config = dict(
    model='masked image model',
    dataset='Sentinel-2 satellite tiles (TerraMesh)',
    train_examples=36250,
    image_size=48,
    crop_scale_min=1,
    horizontal_flip=True,
    translate=0.06,
    color_jitter=0.1,
    method='mae',
    mask_ratio=0.6,
    loss='mse',
    encoder_arch='vit',
    encoder_norm='layernorm',
    encoder_norm_position='pre',
    encoder_activation='swiglu',
    encoder_mlp_ratio=4,
    encoder_head_dim=32,
    encoder_fused_qkv=False,
    encoder_bias='all',
    encoder_qk_norm=True,
    encoder_layer_scale_init=1.0,
    encoder_parallel_block=False,
    encoder_inner_norm=False,
    encoder_drop_path=0.15,
    encoder_patch_size=[6, 6],
    encoder_layers=8,
    encoder_width=192,
    encoder_positions='sincos',
    decoder_width=128,
    norm_pix_loss=False,
    decoder_layers=3,
    init='xavier_uniform',
    residual_init='none',
    optimizer='muon',
    muon_scale='original',
    lr=0.021,
    momentum=0.9,
    nesterov=True,
    orthogonalizer='polar_express',
    adamw_lr_other_params=0.0018,
    grad_clip=3.0,
    steps=9900,
    batch_size=128,
    epochs=35.0,
    lr_schedule='cosine',
    final_lr_fraction=0.01,
    warmup_steps=490,
    weight_decay=0.0,
    adamw_weight_decay_other_params=0,
)
Rows from block 0 of the decoder of a small masked image model, named by matrix and row number. Rows with one number belong to one neuron. Each number is 128 + 24 x the weight over its row's rms, rounded and kept within 0 to 255. All counts start at 0. Numbers have three digits each.
After each neuron's rows are labels from the 100 images, of 14976, where the neuron reaches its largest size: "top examples" is what is common among them; "patch colour" is the nearest of a few named colours to the mean colour under the peak. Only what is clearly more common there than usual is listed. The data: Sentinel-2 satellite tiles (TerraMesh). In brackets: how many of the 100, against the usual share in percent.
# gate: MLP gate (decoder.0.mlp.gate.weight, 512x128), inputs 0-63
# fc1: MLP up (decoder.0.mlp.fc1.weight, 512x128), inputs 0-63
# fc2: MLP down (decoder.0.mlp.fc2.weight, 128x512, transposed), outputs 0-63

gate.238:087092106123103116133159138077125160109111169142117130160145125113132136107172119096131091138116093124091102167098104134165133126122122118158100131122115098088092131132125125156193137094147103
fc1.238:146146122124115134099103139114114117161126103141165169136084199138155114146152145102172149153116191102139167096086105122107134126109128137140161117121093187166102144115116122104108137148103156
fc2.238:108139100147174133120116158127118140127151107109165120099095153129102134139130143071170109154092148110151157100137135100151119116118129143152142184093139176154122149121155108115100115114172099
top examples: main land cover: water (27 vs 11.2)
patch colour: grey (61 vs 27.5)

gate.188:115111120177149129125136095155123112124139097158125158141136108104141182137097117116138175099131149155088122123108102144131109111155157108152117084115169128112140157099079150116112145110127147
fc1.188:125092118103138132184144089095136112131150126111162081127136086153138120122147127113135136159158111097154121112132135123136086129159116183141108129169121156147100094125106137103132123130151091
fc2.188:085140130119133102170146056108100147145136162139150150137120048111113090106096114133109136134175138094170161112103129118126140137157122152152135136124149136127165119150060120094136134141143147
top examples: bare ground (58 vs 24.3); main land cover: bare ground (42 vs 5.1)
patch colour: pink (45 vs 8.8)

gate.72:142119113119153087169106101129152114100155075147101152130088156139124117117150156135126143139126086148148099136094077148105143102136148123113131161089149131148124146101115120130141078140135132
fc1.72:144133142115112145102129125127111155119147125142105097141142086098166121162095128114146071082127158138144129139137135130178135139120114112112126077139107104117137157103141143143101160176127068
fc2.72:143140100072123122114137131129143106134135045133139118129064153129126131144123135144101084143119130132120141149088130155133131114115115130111147140143146143113075195124116161164110122115108171
top examples: crops (76 vs 38.9); main land cover: crops (51 vs 20.2)
patch colour: brown (72 vs 38.7)

gate.160:174088117096148080138087134148120173159102142121123110089161104164107184126168145172150114106172123134131138161122144097139107154115113167124151135134117114093102129119110132121152142121128110
fc1.160:135125112162144108114173143128082143097116143116151099176169168114119102127125079124137135097130101149118128119163098104147134139141135146146133133118146098136159107156140151115147139154174115
fc2.160:097152122121117144132103148110108142127114131174129114160136139144138166076133096097103175138141105162093115170140143128075137106195117131131087094155109112154151109118155139146120118114153108
top examples: water (74 vs 40.5); main land cover: water (34 vs 11.2); flooded vegetation (26 vs 10.2)
patch colour: black (76 vs 16.3)

gate.111:117121079150144148122148150121108146148164120128142144170114117124141093165119107150092168117140118126132120074102123158131150148097089118122147138180098099118111127139129101089142154141144122
fc1.111:106163144138142124178121125158098137097083145149153121095115143175120159143184133096163104117149125125136142166106154140115102091161163120119088101118133144172141109143157124084113124120150119
fc2.111:102128085146119137114107103115168120127112162099167112122148141130158143090164128098149135120072125138174110095157120106138159102129134155097104150172124144112123132141167145100133111147148151
top examples: snow or ice (75 vs 20.6); main land cover: snow or ice (70 vs 14.6)
patch colour: white (58 vs 3.7)

gate.234:147132093124155111113169147082114169103152094125092157097165157097143120153132157161126129127126103117135137113123145116112114118123096110152155106105128133135146153123151159133135090130113086
fc1.234:121154139127152118114141113142094139111133158095156120133111167089162100106163095140121109087144165123099115169117137129107191135085107127125148120129115120166158119135154172115164083175134080
fc2.234:100145091129142171139099127140148131158109112102151168139101159135111147135149132117134113115167115152117136166094182109141126155107122132135138119151118147157150103141120083161061142118099154
top examples: clouds (64 vs 15.5)
patch colour: grey (55 vs 27.5)

gate.16:156162080137121119158106157136104107109175070148125122097108151138163117131150127142145145090122122127116136132123159103158112097117195136144107135125164076134136141114147144097119119138155159
fc1.16:114132110088123157148172111126145112191127123121108178103103113098103162144104121112161154114146128145144127118113153149184118106111140125101167122142167128111099084192096138126143118108128066
fc2.16:116085123127179103135131136074097112152139179120115152121116102069117130129115096096131107154130136120161142111130128147114115155135160161145131149129122147126137089137108141126135121125160086
top examples: water (81 vs 40.5); main land cover: water (45 vs 11.2); flooded vegetation (32 vs 10.2)
patch colour: black (91 vs 16.3)

gate.119:170140123126148154124140135103135157090159145146159138131163120142137118167117153161122166145108123118126139087141124119119131115115128141127081128120180103181074102134109136127125146153116133
fc1.119:080067123164132140113113129085105143095095140111103097094135167128119126099085077102131108147123112152137140127164091148116073154110154151126134114140119141147077134124150152085141156151154113
fc2.119:154103092138121155139124118127152140139098113150125102138127124115130083126092153125126148118163141120131080170130083152144122111149132151106171112105100150124086161155100109105128156166118116
top examples: bare ground (50 vs 24.3); main land cover: bare ground (27 vs 5.1)
patch colour: orange (37 vs 3.4); pink (26 vs 8.8)

gate.485:095103081130150127098091129153139115116129151114157113133141110156103115144134107118166137122104118146157152108150129076128141103070106079114139114116141140160118103126130101097101163114096114
fc1.485:173116153110151122109123093140152137136161123153159120082120117118145125165174106092115101152086146129122134167107119169150148110185120125129107126128107119094115143125085103173166136118096132
fc2.485:131125147100151148131151096125119163096082126171169102091088154131137132147097117132172142125127131102152118111120161095135130106195135109125143101127150074111143135120162125104101128147098152
top examples: bare ground (58 vs 24.3); main land cover: rangeland (47 vs 20.4); main land cover: bare ground (27 vs 5.1)
patch colour: orange (45 vs 3.4)

gate.90:119096129107131112153086129133139139161090114141129175116150108122139159160143115135135123111102086140149099145126192138079105152111139082118104162107138097145107117171167122112097109159168113
fc1.90:116153130138108111143099132163116165120151131133158188158147116095072192104162163162157178109114138117124130154129122135144085109095103124115080137140128134124115094113129138113132109132145104
fc2.90:136154161168134115146110154128120124115130108103172100114121147103126111070166163167095109127146150108144129115121117140145108136098101156116129168149105176115134117144125112119093146110113120
top examples: clouds (68 vs 15.5)
patch colour: grey (61 vs 27.5)

gate.85:147102133111139087135124128129143193094107100197166118137126085162108117133136140135125160093092134094131117120119101132117134154121120129134094106110125133102139129082138128150113128130098121
fc1.85:155102107110148117094086155092126153129132127116131131121102146117170152110114131149107143141138127097089157129131168082125111123139139124128112141121100115138121151119145127183130143109120164
fc2.85:132115124153060112143127125130149162142149121111095079153148151132144146134175140094143141126112098130127102146141154111134127116143149132136126104089124141137133122152163185138125112189122144
top examples: main land cover: water (38 vs 11.2)
patch colour: grey (59 vs 27.5)

gate.1:123100118141173103118086147135147158150113126139171089141091112106127114111136111139139171118116160104151099087158131107116139142111122107109152119103101078155158158135101158156154117117172086
fc1.1:048104143099120146121138101190142129131179150104113141123149164117106163104117115112122143131157072145137118151129103131113144141146106118124103140108162126115100148132122129094115149130130119
fc2.1:130087141137101129143128134134116149114134122146132211079129095106115080151074158114091090133160112137143153147156136127138150160114131114142104120150161108107105122140129116118117101106107113
top examples: snow or ice (92 vs 20.6); main land cover: snow or ice (85 vs 14.6)
patch colour: grey (57 vs 27.5); pink (27 vs 8.8)

gate.380:098154143150191165157141161161125127152127131153157128150116175116114125173121132161136133138176106157107169098112141114087123173145098147162115125120110112091129119116144134094107125130174133
fc1.380:138130131131119119156110124141125106167124139130124105106160140126142119147106119140102093135143106108154103117121147159140115112149135138149097111114143142108092127102154120128090114096131109
fc2.380:155122067131114128124114126094102125143110156101103158093147168142152117111120132132144104144125119085170115104155137180186179108101117138100140090098118154101112144121111121140143134160109156
top examples: main land cover: crops (46 vs 20.2)
patch colour: pink (37 vs 8.8)

gate.287:136136149117120151110070101155139167109177123121154114090153137091148093088114133108163056120134155115167086115096115160099113139093147089144122162149150126133111097133124108097139087161127119
fc1.287:139111168112124110129135128113124142151132141146116147076075085140103133160156140162110116135152148106107172149098113101136141159157126075147153111078133087110132138136132146118123136111085167
fc2.287:103123101151130164097164116073145139091157138097137102117123101103126119092100148101145121117144147109151119134115157146140130111097122110153121145149128078116105153135137115122152093147163122
top examples: clouds (37 vs 15.5)
patch colour: pink (31 vs 8.8)

gate.233:128129117108142082176093147156132140156114122133120108117141138144114122104121112134127137148111167115121112122142147054135162107112148182109074072123119130118162157126139148109097090147136098
fc1.233:158135147168084118180152158125145126117162171119114151143123116102164132124133146147090105090094202104126088161126096157119148161128123102171118119132108103154137162136162103183151108127120131
fc2.233:130138154125110141109138158142130103136088109139174158117078145117113145126120143104139157131090163121164136126111112119173135172162077125102176131113117106093130140117170143154116113144127177
top examples: trees (92 vs 58.6); main land cover: trees (63 vs 19.6); flooded vegetation (29 vs 10.2)
patch colour: black (91 vs 16.3)

gate.282:200136095136151102121135125113149137127168092098107062103154095161141117097138116091117135108147134095128138112155163144141128156188142178150144124146165120099110147077146137068115115128147137
fc1.282:096158146089123126152127162151132144175155116112194128116126138117134152160131113108127113191149132137166110138134128091124114121096121128086142087121140145079168109141130116162125083105083179
fc2.282:111153111123109056153142139143141140158119138113117128127094129109128127131145153152111091098149111126170126122095092120098155090104143114139136179139153127100151093157093090169134093152125135
top examples: crops (78 vs 38.9); built area (77 vs 37.5); main land cover: crops (58 vs 20.2)
patch colour: brown (75 vs 38.7)

gate.310:143127138108150114164123119152133146136110107100147155142155118189110147140137119176130126146137091125119130147147144133127146151133109122119147176141131147097130097112147089136171142088114159
fc1.310:134206104132129070128133185121137121115124112156136121147134091143135117118162098147099142138136145144143081102121115144109160116135112115143112158097128136117162119147131133084126109133139121
fc2.310:112125137091122142143136136170154167150118098194125107154128177141130145141128109131091136121116130114117102148089153097082112141139108126105121130157158092165147116130170088150098133123141075
top examples: main land cover: water (27 vs 11.2)
patch colour: black (66 vs 16.3)

gate.379:128080148129104112125154151096162110129124102105077166080105163177096163126158152175171105158147148122142117096093118091117156145126119167057119135117145125150103127116108122132129122131160165
fc1.379:150159106136115116133102143115120121165159158138174149196105102140133150158127140103127171102136119118107158121113159116133064102138133090172132118149140150106140127120130104135104148133125144
fc2.379:134136081124093119128147123132122156123165105156128143148121109143111159153142097101147148150139116150098144088082151102162134156131092137158119141139135120129088140120148117119091172111171145
top examples: trees (89 vs 58.6); water (71 vs 40.5); main land cover: trees (46 vs 19.6); flooded vegetation (37 vs 10.2)
patch colour: black (100 vs 16.3)

gate.9:093112134123170101135152109124156125110132106127085113102137110112131152139178095155171126097118142117144139149110165115081115144115131100135140139154152160161147052101123150121168123115141095
fc1.9:146138158124079139111180154149081102149174095102168155126140137113153106145135107117152125130143132118151133103161103158158149110160148164129073135107118129120080145113157117126104130103124111
fc2.9:113139166138183131067119120120117131098121126129144089119110143149112109120138127144111170107160144121101144099162109106080145106113106145082128150103154185137117092122139150106097124176124142
top examples: main land cover: crops (44 vs 20.2); clouds (34 vs 15.5)
patch colour: brown (69 vs 38.7)

gate.98:146151085135087122106116122124197132170141110130123187076102180108131107131166090173109144135122105085084138143131096131108112161181162116130120114125151127098147138125152121174135092131088125
fc1.98:143119165043147151121118126163121130155152063146092101122152135118147109156147137175125096096108076135127083122097094109169119148095097111110117168125119110121119110134164160151116138101123142
fc2.98:114157116114121117136117118181123109127108112118120130171099137143143189109120127159079113101150138149120121122185127152145149136088163130103130135129114113061115141130150138136158142132147176
top examples: water (84 vs 40.5); main land cover: water (48 vs 11.2)
patch colour: black (79 vs 16.3)

gate.11:143153164099111150136116108110133118136122109117140168081125116151101171162147145086107131094109086182145107144135116130078128164129107092122115131166155159153108114155124126094089148144155104
fc1.11:109147147160141116077155105146119096127146123117131097128161100151119179126090124142118104120109170175117143119119165110146128105121118170151108108150141130122111129152125151103125144104162101
fc2.11:123147148107144137144109108125154120118133109149106109122116131160124128088120135155177110106102109135104088133160131148068103141153163148070150112119155117164125110134138139135176142121139150
top examples: main land cover: trees (40 vs 19.6); clouds (37 vs 15.5)
patch colour: black (35 vs 16.3)

gate.221:112123108155111126111136150134163143141143125136175161098121099201122146080168127124152119111109118189120138150157117081146149119119154122139118149114172152162168109107144173164128123112156134
fc1.221:135153123106144154188112142078133138105110159097161120104124129121150154142137155096134130150128126112090120148144135162106131150163141143106113125114143100114102122121152120139148102122085129
fc2.221:189085107145165098146120133132137150081122099107168152129164065121144149121163095103111090138162099086102095139139139116119091164125145108155143119111133116096140150127118141110124110186145123
top examples: water (67 vs 40.5); clouds (35 vs 15.5); main land cover: water (27 vs 11.2)
patch colour: black (60 vs 16.3)

gate.138:113120097133126179169095125126138122159156099152139077126071109151101124130184116083177134124131136107156169117102160099132081152136115115136139119125071125134133134126113154123182167120172086
fc1.138:141113136171098146138139125115104173114155103119136128124143090067131134149154134100132113122124149127119142112120118138141094106146120151133130100140080153136115142125112162113121162143171071
fc2.138:172101136120129102161163137109172109141152104136140073104094094140122127138099120174151128099119090150100108178133118140121121128085139120097153097134136151126086150124125135115136138122144116
top examples: clouds (73 vs 15.5); main land cover: trees (44 vs 19.6)
patch colour: grey (62 vs 27.5)

gate.157:110117116112064114156106132131151146152124105161110150100150131128107118123119158152118149155097051114131103095151135145132156129127094133129119128123101137132177160178116120129127152109111112
fc1.157:089134124111137101120132139146070144136117109150145156147109150092122135112135093134147150111109129117140128107117111125191169136164125162144087148098084131123093104169106142116137136144180131
fc2.157:107134130124150158131109137108086153125120159141169151142098177179129142090114118149112150148144128135113148141140124110164123153158088130107138153106115109097144097105129118107106163133172126
top examples: flooded vegetation (28 vs 10.2)
patch colour: black (74 vs 16.3)

gate.414:142091072158207103149099126115089152149109116148087085143144147155148148125144092110135110107089117147126135130118102090120108126086140113165144150118147153128143114121135131088173161148122118
fc1.414:122141183112088139123154148104156118126101105171119142099110114133153126093095142137138147145122105172100110131123144147118132143175126196099147136155121143147144123122093146114097075146147101
fc2.414:170114087110128046150101146131131110170150115155126156153114121118132110147099094128168117113163112100078149155119156106166126126123129143130150142123142109144132155123086158141142122142097141
top examples: water (75 vs 40.5); main land cover: water (51 vs 11.2); clouds (38 vs 15.5)
patch colour: black (52 vs 16.3)

gate.437:093126110142160115152164155100132134129133108141160173141121137144148104159125154123089119171105126160157112184105121153079137097123143159127091126123135156115140157125170105116088129120155147
fc1.437:134089139108118178121119083173124084104110117150097119142117103116124175138157159104113105146112104118102133095133123165199109111140120106126147150137137099095156117123148178102134125123127117
fc2.437:147085147131118123100094090111179128111113075137124121156081119123141128138132149148120105141148103130107137113149135129088148147105134111148112133159126150111134111119128138097100083126142124
top examples: clouds (67 vs 15.5); main land cover: trees (41 vs 19.6)
patch colour: grey (58 vs 27.5)

gate.432:146140160128135140137120104118111150104123149146073124111117110147146117128116159078138147137125115118138142124109113140101175092105131132107121087105095096135145208142141116138130106153100106
fc1.432:126145162146153127123188142151137138155118142144106123161109115126143103125158129127141158071108138103128165157162136150115129119124129123157136133141130155155109137149156130129134119166133110
fc2.432:138153124163168111113137134139121102144102134131134132138171130129150164108124131141117146089129150120132134126134151094140089149093107127110121137189134142138137121121150118128122111143157120
top examples: clouds (45 vs 15.5)
patch colour: grey (57 vs 27.5)

gate.65:161090127125112123169159119124101126083128110111139151117114106126111118150124102159133145087137128122092114157181130107111123115047176142180134140129174120123113142126119161125129124121150140
fc1.65:121139099168120144108166115098130157107119143105099175152167103141153082115166133124115121130109131127144126143088112144126154129117130130144129084123146132116128145139110089144127143141130116
fc2.65:125174103125149153160130120102158143094145136124127117118130065139155113112128135144080157131206153124142137153100118163102121143104167118097146122152139105166120136145149129101174118127149075
top examples: main land cover: rangeland (63 vs 20.4)
patch colour: red (31 vs 0.3)

gate.22:111112155108135145167070154127101158136161100105092162125126126119117156162162179147111146146157088118080143103063110138104131116125077168116134095145110128138091095155112149109116105143123100
fc1.22:135145143144096088175138158165142106137157128110119128110083156100129132109139118140150098101130134141097144137165105099153127149128148130146113130114142108150145077102152150108105098113105141
fc2.22:130104084136103109139094114119127137139171095138142151129119147138130138092095128162139131130148075148079113128144112136093123128076102142089108118150147113153165129108124103190115102122122145
top examples: clouds (52 vs 15.5); main land cover: trees (42 vs 19.6)
patch colour: white (30 vs 3.7)

gate.429:160125105149137097086148127138140125101102142088146095116118110166188130178105138115121124137137124124131077142125146136110134124083143119161127143113103074169136130085106122142111116109147138
fc1.429:098083127110118109135151087106119142137104130131105102090155148155142115164134138116080092200111107115167152124150162165096109128127161153147124138176099140145178128129142136174151106124132113
fc2.429:135123113114142115132161101143129161085097135101100143118152224132129151100144088145163149086121118129080139085167075106145121134113131111145115124107135137106136108155139103133108148123124137
top examples: bare ground (57 vs 24.3); main land cover: bare ground (27 vs 5.1)
patch colour: pink (31 vs 8.8); orange (28 vs 3.4)

gate.155:108112099113106114113090141151155067132178143135124174157134170138121127151181127162128140122139172133096150113148118126107110111130108122147133150134138109154105137126138114131108140107152175
fc1.155:119137124121133151074155149177116148134164144112128140176094091141112103111136091126135119136132155173083169122153114092144116130105155148151149139149126124087162132133161124085120145143166141
fc2.155:131117143092107147083129118094093109161179156132102156113129143137135137143141136140168154196174142132114103143134173136131121138124085136125138131161118128156177123097148127138098145109150136
top examples: bare ground (75 vs 24.3); main land cover: bare ground (60 vs 5.1)
patch colour: orange (64 vs 3.4)

gate.401:155115130154088105125148143151089141106121124141112139188164113153124156150104097147149113152118112160142122139137140090151117156082159133151144118077136080093134106118137161070120127184122163
fc1.401:109119124101165108149133088115133107164132122106105142137115132129109177133119161153104146120182135115133161118114142133143134084118117104089092108086113153131132083149096158123084163085130123
fc2.401:126091139159157087122117123114106115141128110129109107161128118106128151127109123135107121143180131112138107084161133122143164101100143122132069133107129170109113129134112161096194130155138112
top examples: snow or ice (87 vs 20.6); main land cover: snow or ice (81 vs 14.6)
patch colour: white (61 vs 3.7)

gate.420:176140128155103111139116127104127140130114085176166162133130117099119116115105128152161176118090110141129116136136182083139146109159136104120149117139135091094161137112084136102146136144150130
fc1.420:136136122093147103144141120076094109123095117187128092158130091129132159118096129076135124168134146093133143094131115123154128111122141107125112129120139152165109164144104187162128136121122132
fc2.420:117111125137187129142123097095099157130160158154128109127158073099146081157126073132138162125113146144095185108129113126165149089128135082113105106102116139101078128190135170140159095160146121
top examples: main land cover: rangeland (50 vs 20.4)
patch colour: pink (38 vs 8.8); orange (29 vs 3.4)

gate.278:116114093139153136123119127138153132097125129169115108172104104155136088133155155080116097144110138116142123133151122141154113111133105076134150131119100119112150145129171130114111104120161098
fc1.278:175118133139151130128122148150122167122129144126085146148100089116110138175128134128114159153123138109166143102077128129128107161143130180127072096157124142118125147135142116131119143137173112
fc2.278:127107098113127100130124112150115134121123144147111150124117139099103148136104157154094143130131139176130135095134130131148191174133134164122168112105104139141132128141081109131088154134125192
top examples: main land cover: rangeland (49 vs 20.4)
patch colour: red (26 vs 0.3)

gate.106:146119093100117102174123107134104179107171125100121085138115120114124047152135134138147096118110143121148133113153101151161148115125119136104123144089186110092117110093148133153159137119161148
fc1.106:111114143099176149158132091168121134129137139134149112114176106147151142132130139122153131124163128153111159082164113152124127145078143136116122134120136151108138103157123114073160143106161177
fc2.106:127159190125119158142102154117128125115117128102156155130131096142130138157141141115154159151170104143114090120132101089093108094131153130137134077151099149135108109137133125140071127140105094
top examples: trees (91 vs 58.6); water (85 vs 40.5); main land cover: water (47 vs 11.2); flooded vegetation (34 vs 10.2)
patch colour: black (93 vs 16.3)

gate.205:122138121113095115116114151166218136130113122126092134135155137198152131131134123128096087109104118153108078147161131110111139170109081123119110131119098121136117111109154066154137122160128127
fc1.205:115133152134140121120094135101116105127156196123159162133099129125124112118132142125148155094141178157115107153109180114097094075134112110109155126109147152109117082140167115127115089113133117
fc2.205:166102131186149118110163130176121141119135210135148072135142118117126106112102150154152137070124141091142131131084132123150126092123122111099142144138132099122132100138132120145161132103169115
top examples: water (79 vs 40.5); main land cover: water (54 vs 11.2)
patch colour: black (49 vs 16.3)