A small masked image model, trained from scratch: 48-pixel images, decoder width 128.
Rows from block 6 of the encoder, named by matrix and row number. Rows with one number belong to one neuron. Each number is 500 + 50 x the weight over the matrix's rms, rounded and kept within 0 to 999. All counts start at 0. Numbers have three digits each.
# gate: MLP gate (encoder.blocks.6.mlp.gate.weight, 768x192), inputs 0-191
# fc1: MLP up (encoder.blocks.6.mlp.fc1.weight, 768x192), inputs 0-191
# fc2: MLP down (encoder.blocks.6.mlp.fc2.weight, 192x768, transposed), outputs 0-191
gate.160:584495375609575589536396393434546543439523489535477479609467429500574445475526491583417547560439469378601483536560426429469629334526476514466592462538465581564494463497485441524482468514515516555467413533329517519491407550542525415488491560527578542474492517561493449484531491588499474499588537615391607388547556454532451551537523428489573455495528599461483571489484477414528472483431390502459495550628544433460434513549488505461479415597486416470606416423330397600415388518458568515543610394457538415482499473490512406510557437496547553622530556457553553484491559529508521494
gate.161:495519532462589521535526497421492512467439511463490465493559497451457495467485456489435459512448502519466499474462531510481512463554548475520547435549492488540569567566458528571562511534459544497469549510463434511535472424548542416514498523436461496548547476554481445536492495501533409544510520514408454522492514582512443498516482514467511487506502434511526479462513540538485462504548476525453507509519462476474470488493493527460453500515545518500474485488509491446495492432513616482475496562504548436472450489502523491592565541472503500477410511509494506542482423549550517503
gate.162:546481476456386472505389557462444448560516550560534502516415522506488387495439459506560398576531460502427528581499520475466551586505443439506496514580484624423506627511577445466479395526529512574477485482560540551484489453522619496467527600487567515490497490594501498450541371351412586506486481498549437547533401515598519401479508370514515505511523457522464464491602401496624600449514455546509423549506437447514463514482522451404624541479497418525508501501528512457490441447509465513530507619529500538529583630537444516486549449471442444529570506506453501526615493418425561498
gate.163:451579519418594525477497514494483437563443535445436567473458593448462500412441540476470523444472503528422590406523576513564486570551492463419568520546429534556467514515545493529410502525426438461544601554422489521508484504443514516513499535506511419393525452506528554548455486549419503447509499491502460574481478401478483524503553464583509423436449559516491474440558499458480532517472488552644553488520524502507463486509543515470456489554444553402508519498404425555489498490539552594536596503452467498530485413589477536493620514510447545477506454494488492514484537592482508517
gate.164:469473580359494339552447655531590483380411442500508371433548378464545395588514548505499407518472509477570440557485407554547509509443596427515462544574473451553646471540542449463454485618545354600532473487556329478535477522446505587590440444477488551668502474405568625471571411491600560403487498405440480423375422508563368499552512541605521493524478506381497471428411466539555552438597634442522502447453485571598517422588459435593506625481498483534498474612475528544582432467468397611534530461542398437437563517531419527504497429469541561509517596473497594501617511526477455592
fc1.160:400457471430560482517488465501515556390531543551525487459567533644522493474383398534523446476496538445503639495525519505442545513568522441494502489469335582613495427420579478515570614578459629477536433522576495611621544409470459524563519570521494546500488634567507498511474446575523564474540523445523439414541502488425538487567569451494369531475546519544552420508458558627481566513489512461576538398425437488613417609552439463468406546446503452528452434553512409506459465509476613559433474469479395457537458486596514548480634446506452356476448480599519555377450388473493520410
fc1.161:506449506453543500575546427485543435540513496505511489489511500488567512534451525509507508505504487473530483452493527455498492559486465565492498508469521398515492499578437596447476500437552450505527451535485499503446480494436482477470564491500502471520520468473440486569550504525555498508463471507515490551487410433501481543488418484531478518555489483488448509496457482546483511475519538503529506587503571483551490507487490450475489489510560450481489515590477498518515533527437570521436447561429538481468541501475464507503438501530489467536500458503513520480483466445569556622
fc1.162:420507614505570504499492526548551547493475402498408464493503469535493585509555445495483514525474565520609468478511487392476468460549552550546525491525464380553436515504471500518490546448505513370542457499505530469487484488522451566515499504498414563487556508497509466544501566554585444484475458446532570427447599503425436488471503580472496471461450493444541533512500584473412488477447537485593526509561538475506483511514546536485327502562448559467441525494485454549485508596470519526475479507429481485482489386531529573569459495484537628515501597439512603508432440518549559539
fc1.163:525490524543503418503560504511469483468519454455558461543490489476553523499516451562529455544523562513510471615455481489468495442493532510547505529528552472538486493495507600478582443518497536629399496469616439474456549390652584484479492481509523532510502540556538498479545513399553534505506449550445450469477537574511501475471446488473471494471548430456493486569535446550511476472530496464401509581454547555533532493475514481507462559457491501569502507505527524453491511541437537508463468495520520448495490526422466452525407508468508478484540539500533481558482388389474514442
fc1.164:415593564552474484373528375356431458471655550438467608560476534536457597521570455604480527466558419526469517654456548519478510441514425552433517458513459575470346577480423535546493550434539489476513547495475577523551539473602485498385508609506622502314493512528518475463388513508455505446484538619571531442425657536563425509442524464477502508473538527533398608518550503421533407568302392640554385452470493460459451514422533519409453392489557505566576445455473491439532538514530547460463554550555561441502459419526599552610514399496407499544514533505482499531466506491474464566
fc2.160:628462491566446477642428549557428418547593601473445507462494500515464411544492553461570558501494478540617497487483461536538577475545538494451472528535431457498478549560487512509431431393478538460529434559440500561528414467586480519478424435466596494452488540604454379542455459516594538480550532502462549572503441460428518498447507410465478549547526442600530568511533543469463509518518362449551583533469481521437354532476424543494511383460474470382541470562464537487454552393619485537472487403470453409557470609423489457510471454577534528542416503497436403519537482572476605499
fc2.161:512494493507446471458542425401481455467473536479423491427496512490512532452417536538520493534499416501472595526511517528505454526472510439472499503398502483448495543519505508464527513520520503520460495486533477543526486507539407517498490472454536545512616532492511536576478467523552488528481477428394483513477482574535495493495472569496531517498501460521538577516576499552545551525482511552526468476510550519490498458520487497472508513477528477453506484528515460485557525387520554405495562499510513443539430451490507470459565594477469506535526434497466509534541437469460575532
fc2.162:451383567453480528529500460469531473621562495494526524473460473452522567627498458534594488558433500450445527455463522508518556383480508522432500494547492538451505609505499428500486513466437554504537497527514541444469392421647569449525595506450482553484517583552475529553499476450454484516510561543450562520506392545493468455585514492597504504513479447427458451494529442599544483492548522467607406547534467443493392523583499507387504571530480566480541498464500462597497541589542448482502480522420492510390461563530502537510548461477539466557429461394511475495510553473551487499
fc2.163:526582466507577440471447491470464496575549394442528533526596561390622403476485573503539503496521430538541517513534450471495496470420481418441513445519432507573395532535412523604531562512403529543533535490506402544474483493557581536398542446550576547498572526518483489480530472507479491518533491522450463464487523503467470483557599469474560576490532417455543465554504477524641479477493526459583481565454397528530565408453500534471514455503502472429530453534477463492441580521556456539481508532534421515574449431495511537462458414455521537461521495474532531554571443467403522513
fc2.164:431451472453542476573430610546490547413533552498520343473599364546552485465489490434526480581417513578517459623445527473419492497468513519592501430545529404589528512500585618384451382528533378538536591465574464475484488500428462453492419417588417482539625420441454535493606487386450497504437515481436431568468521461436482449535647575509562457438427609568524497493415583542482529400412535456468446444456381590541578466509551468569592609370430588472385502498503583552503532556398536479500488548500571490495522526609401508491573651445438613583597655441601498471608563608489417494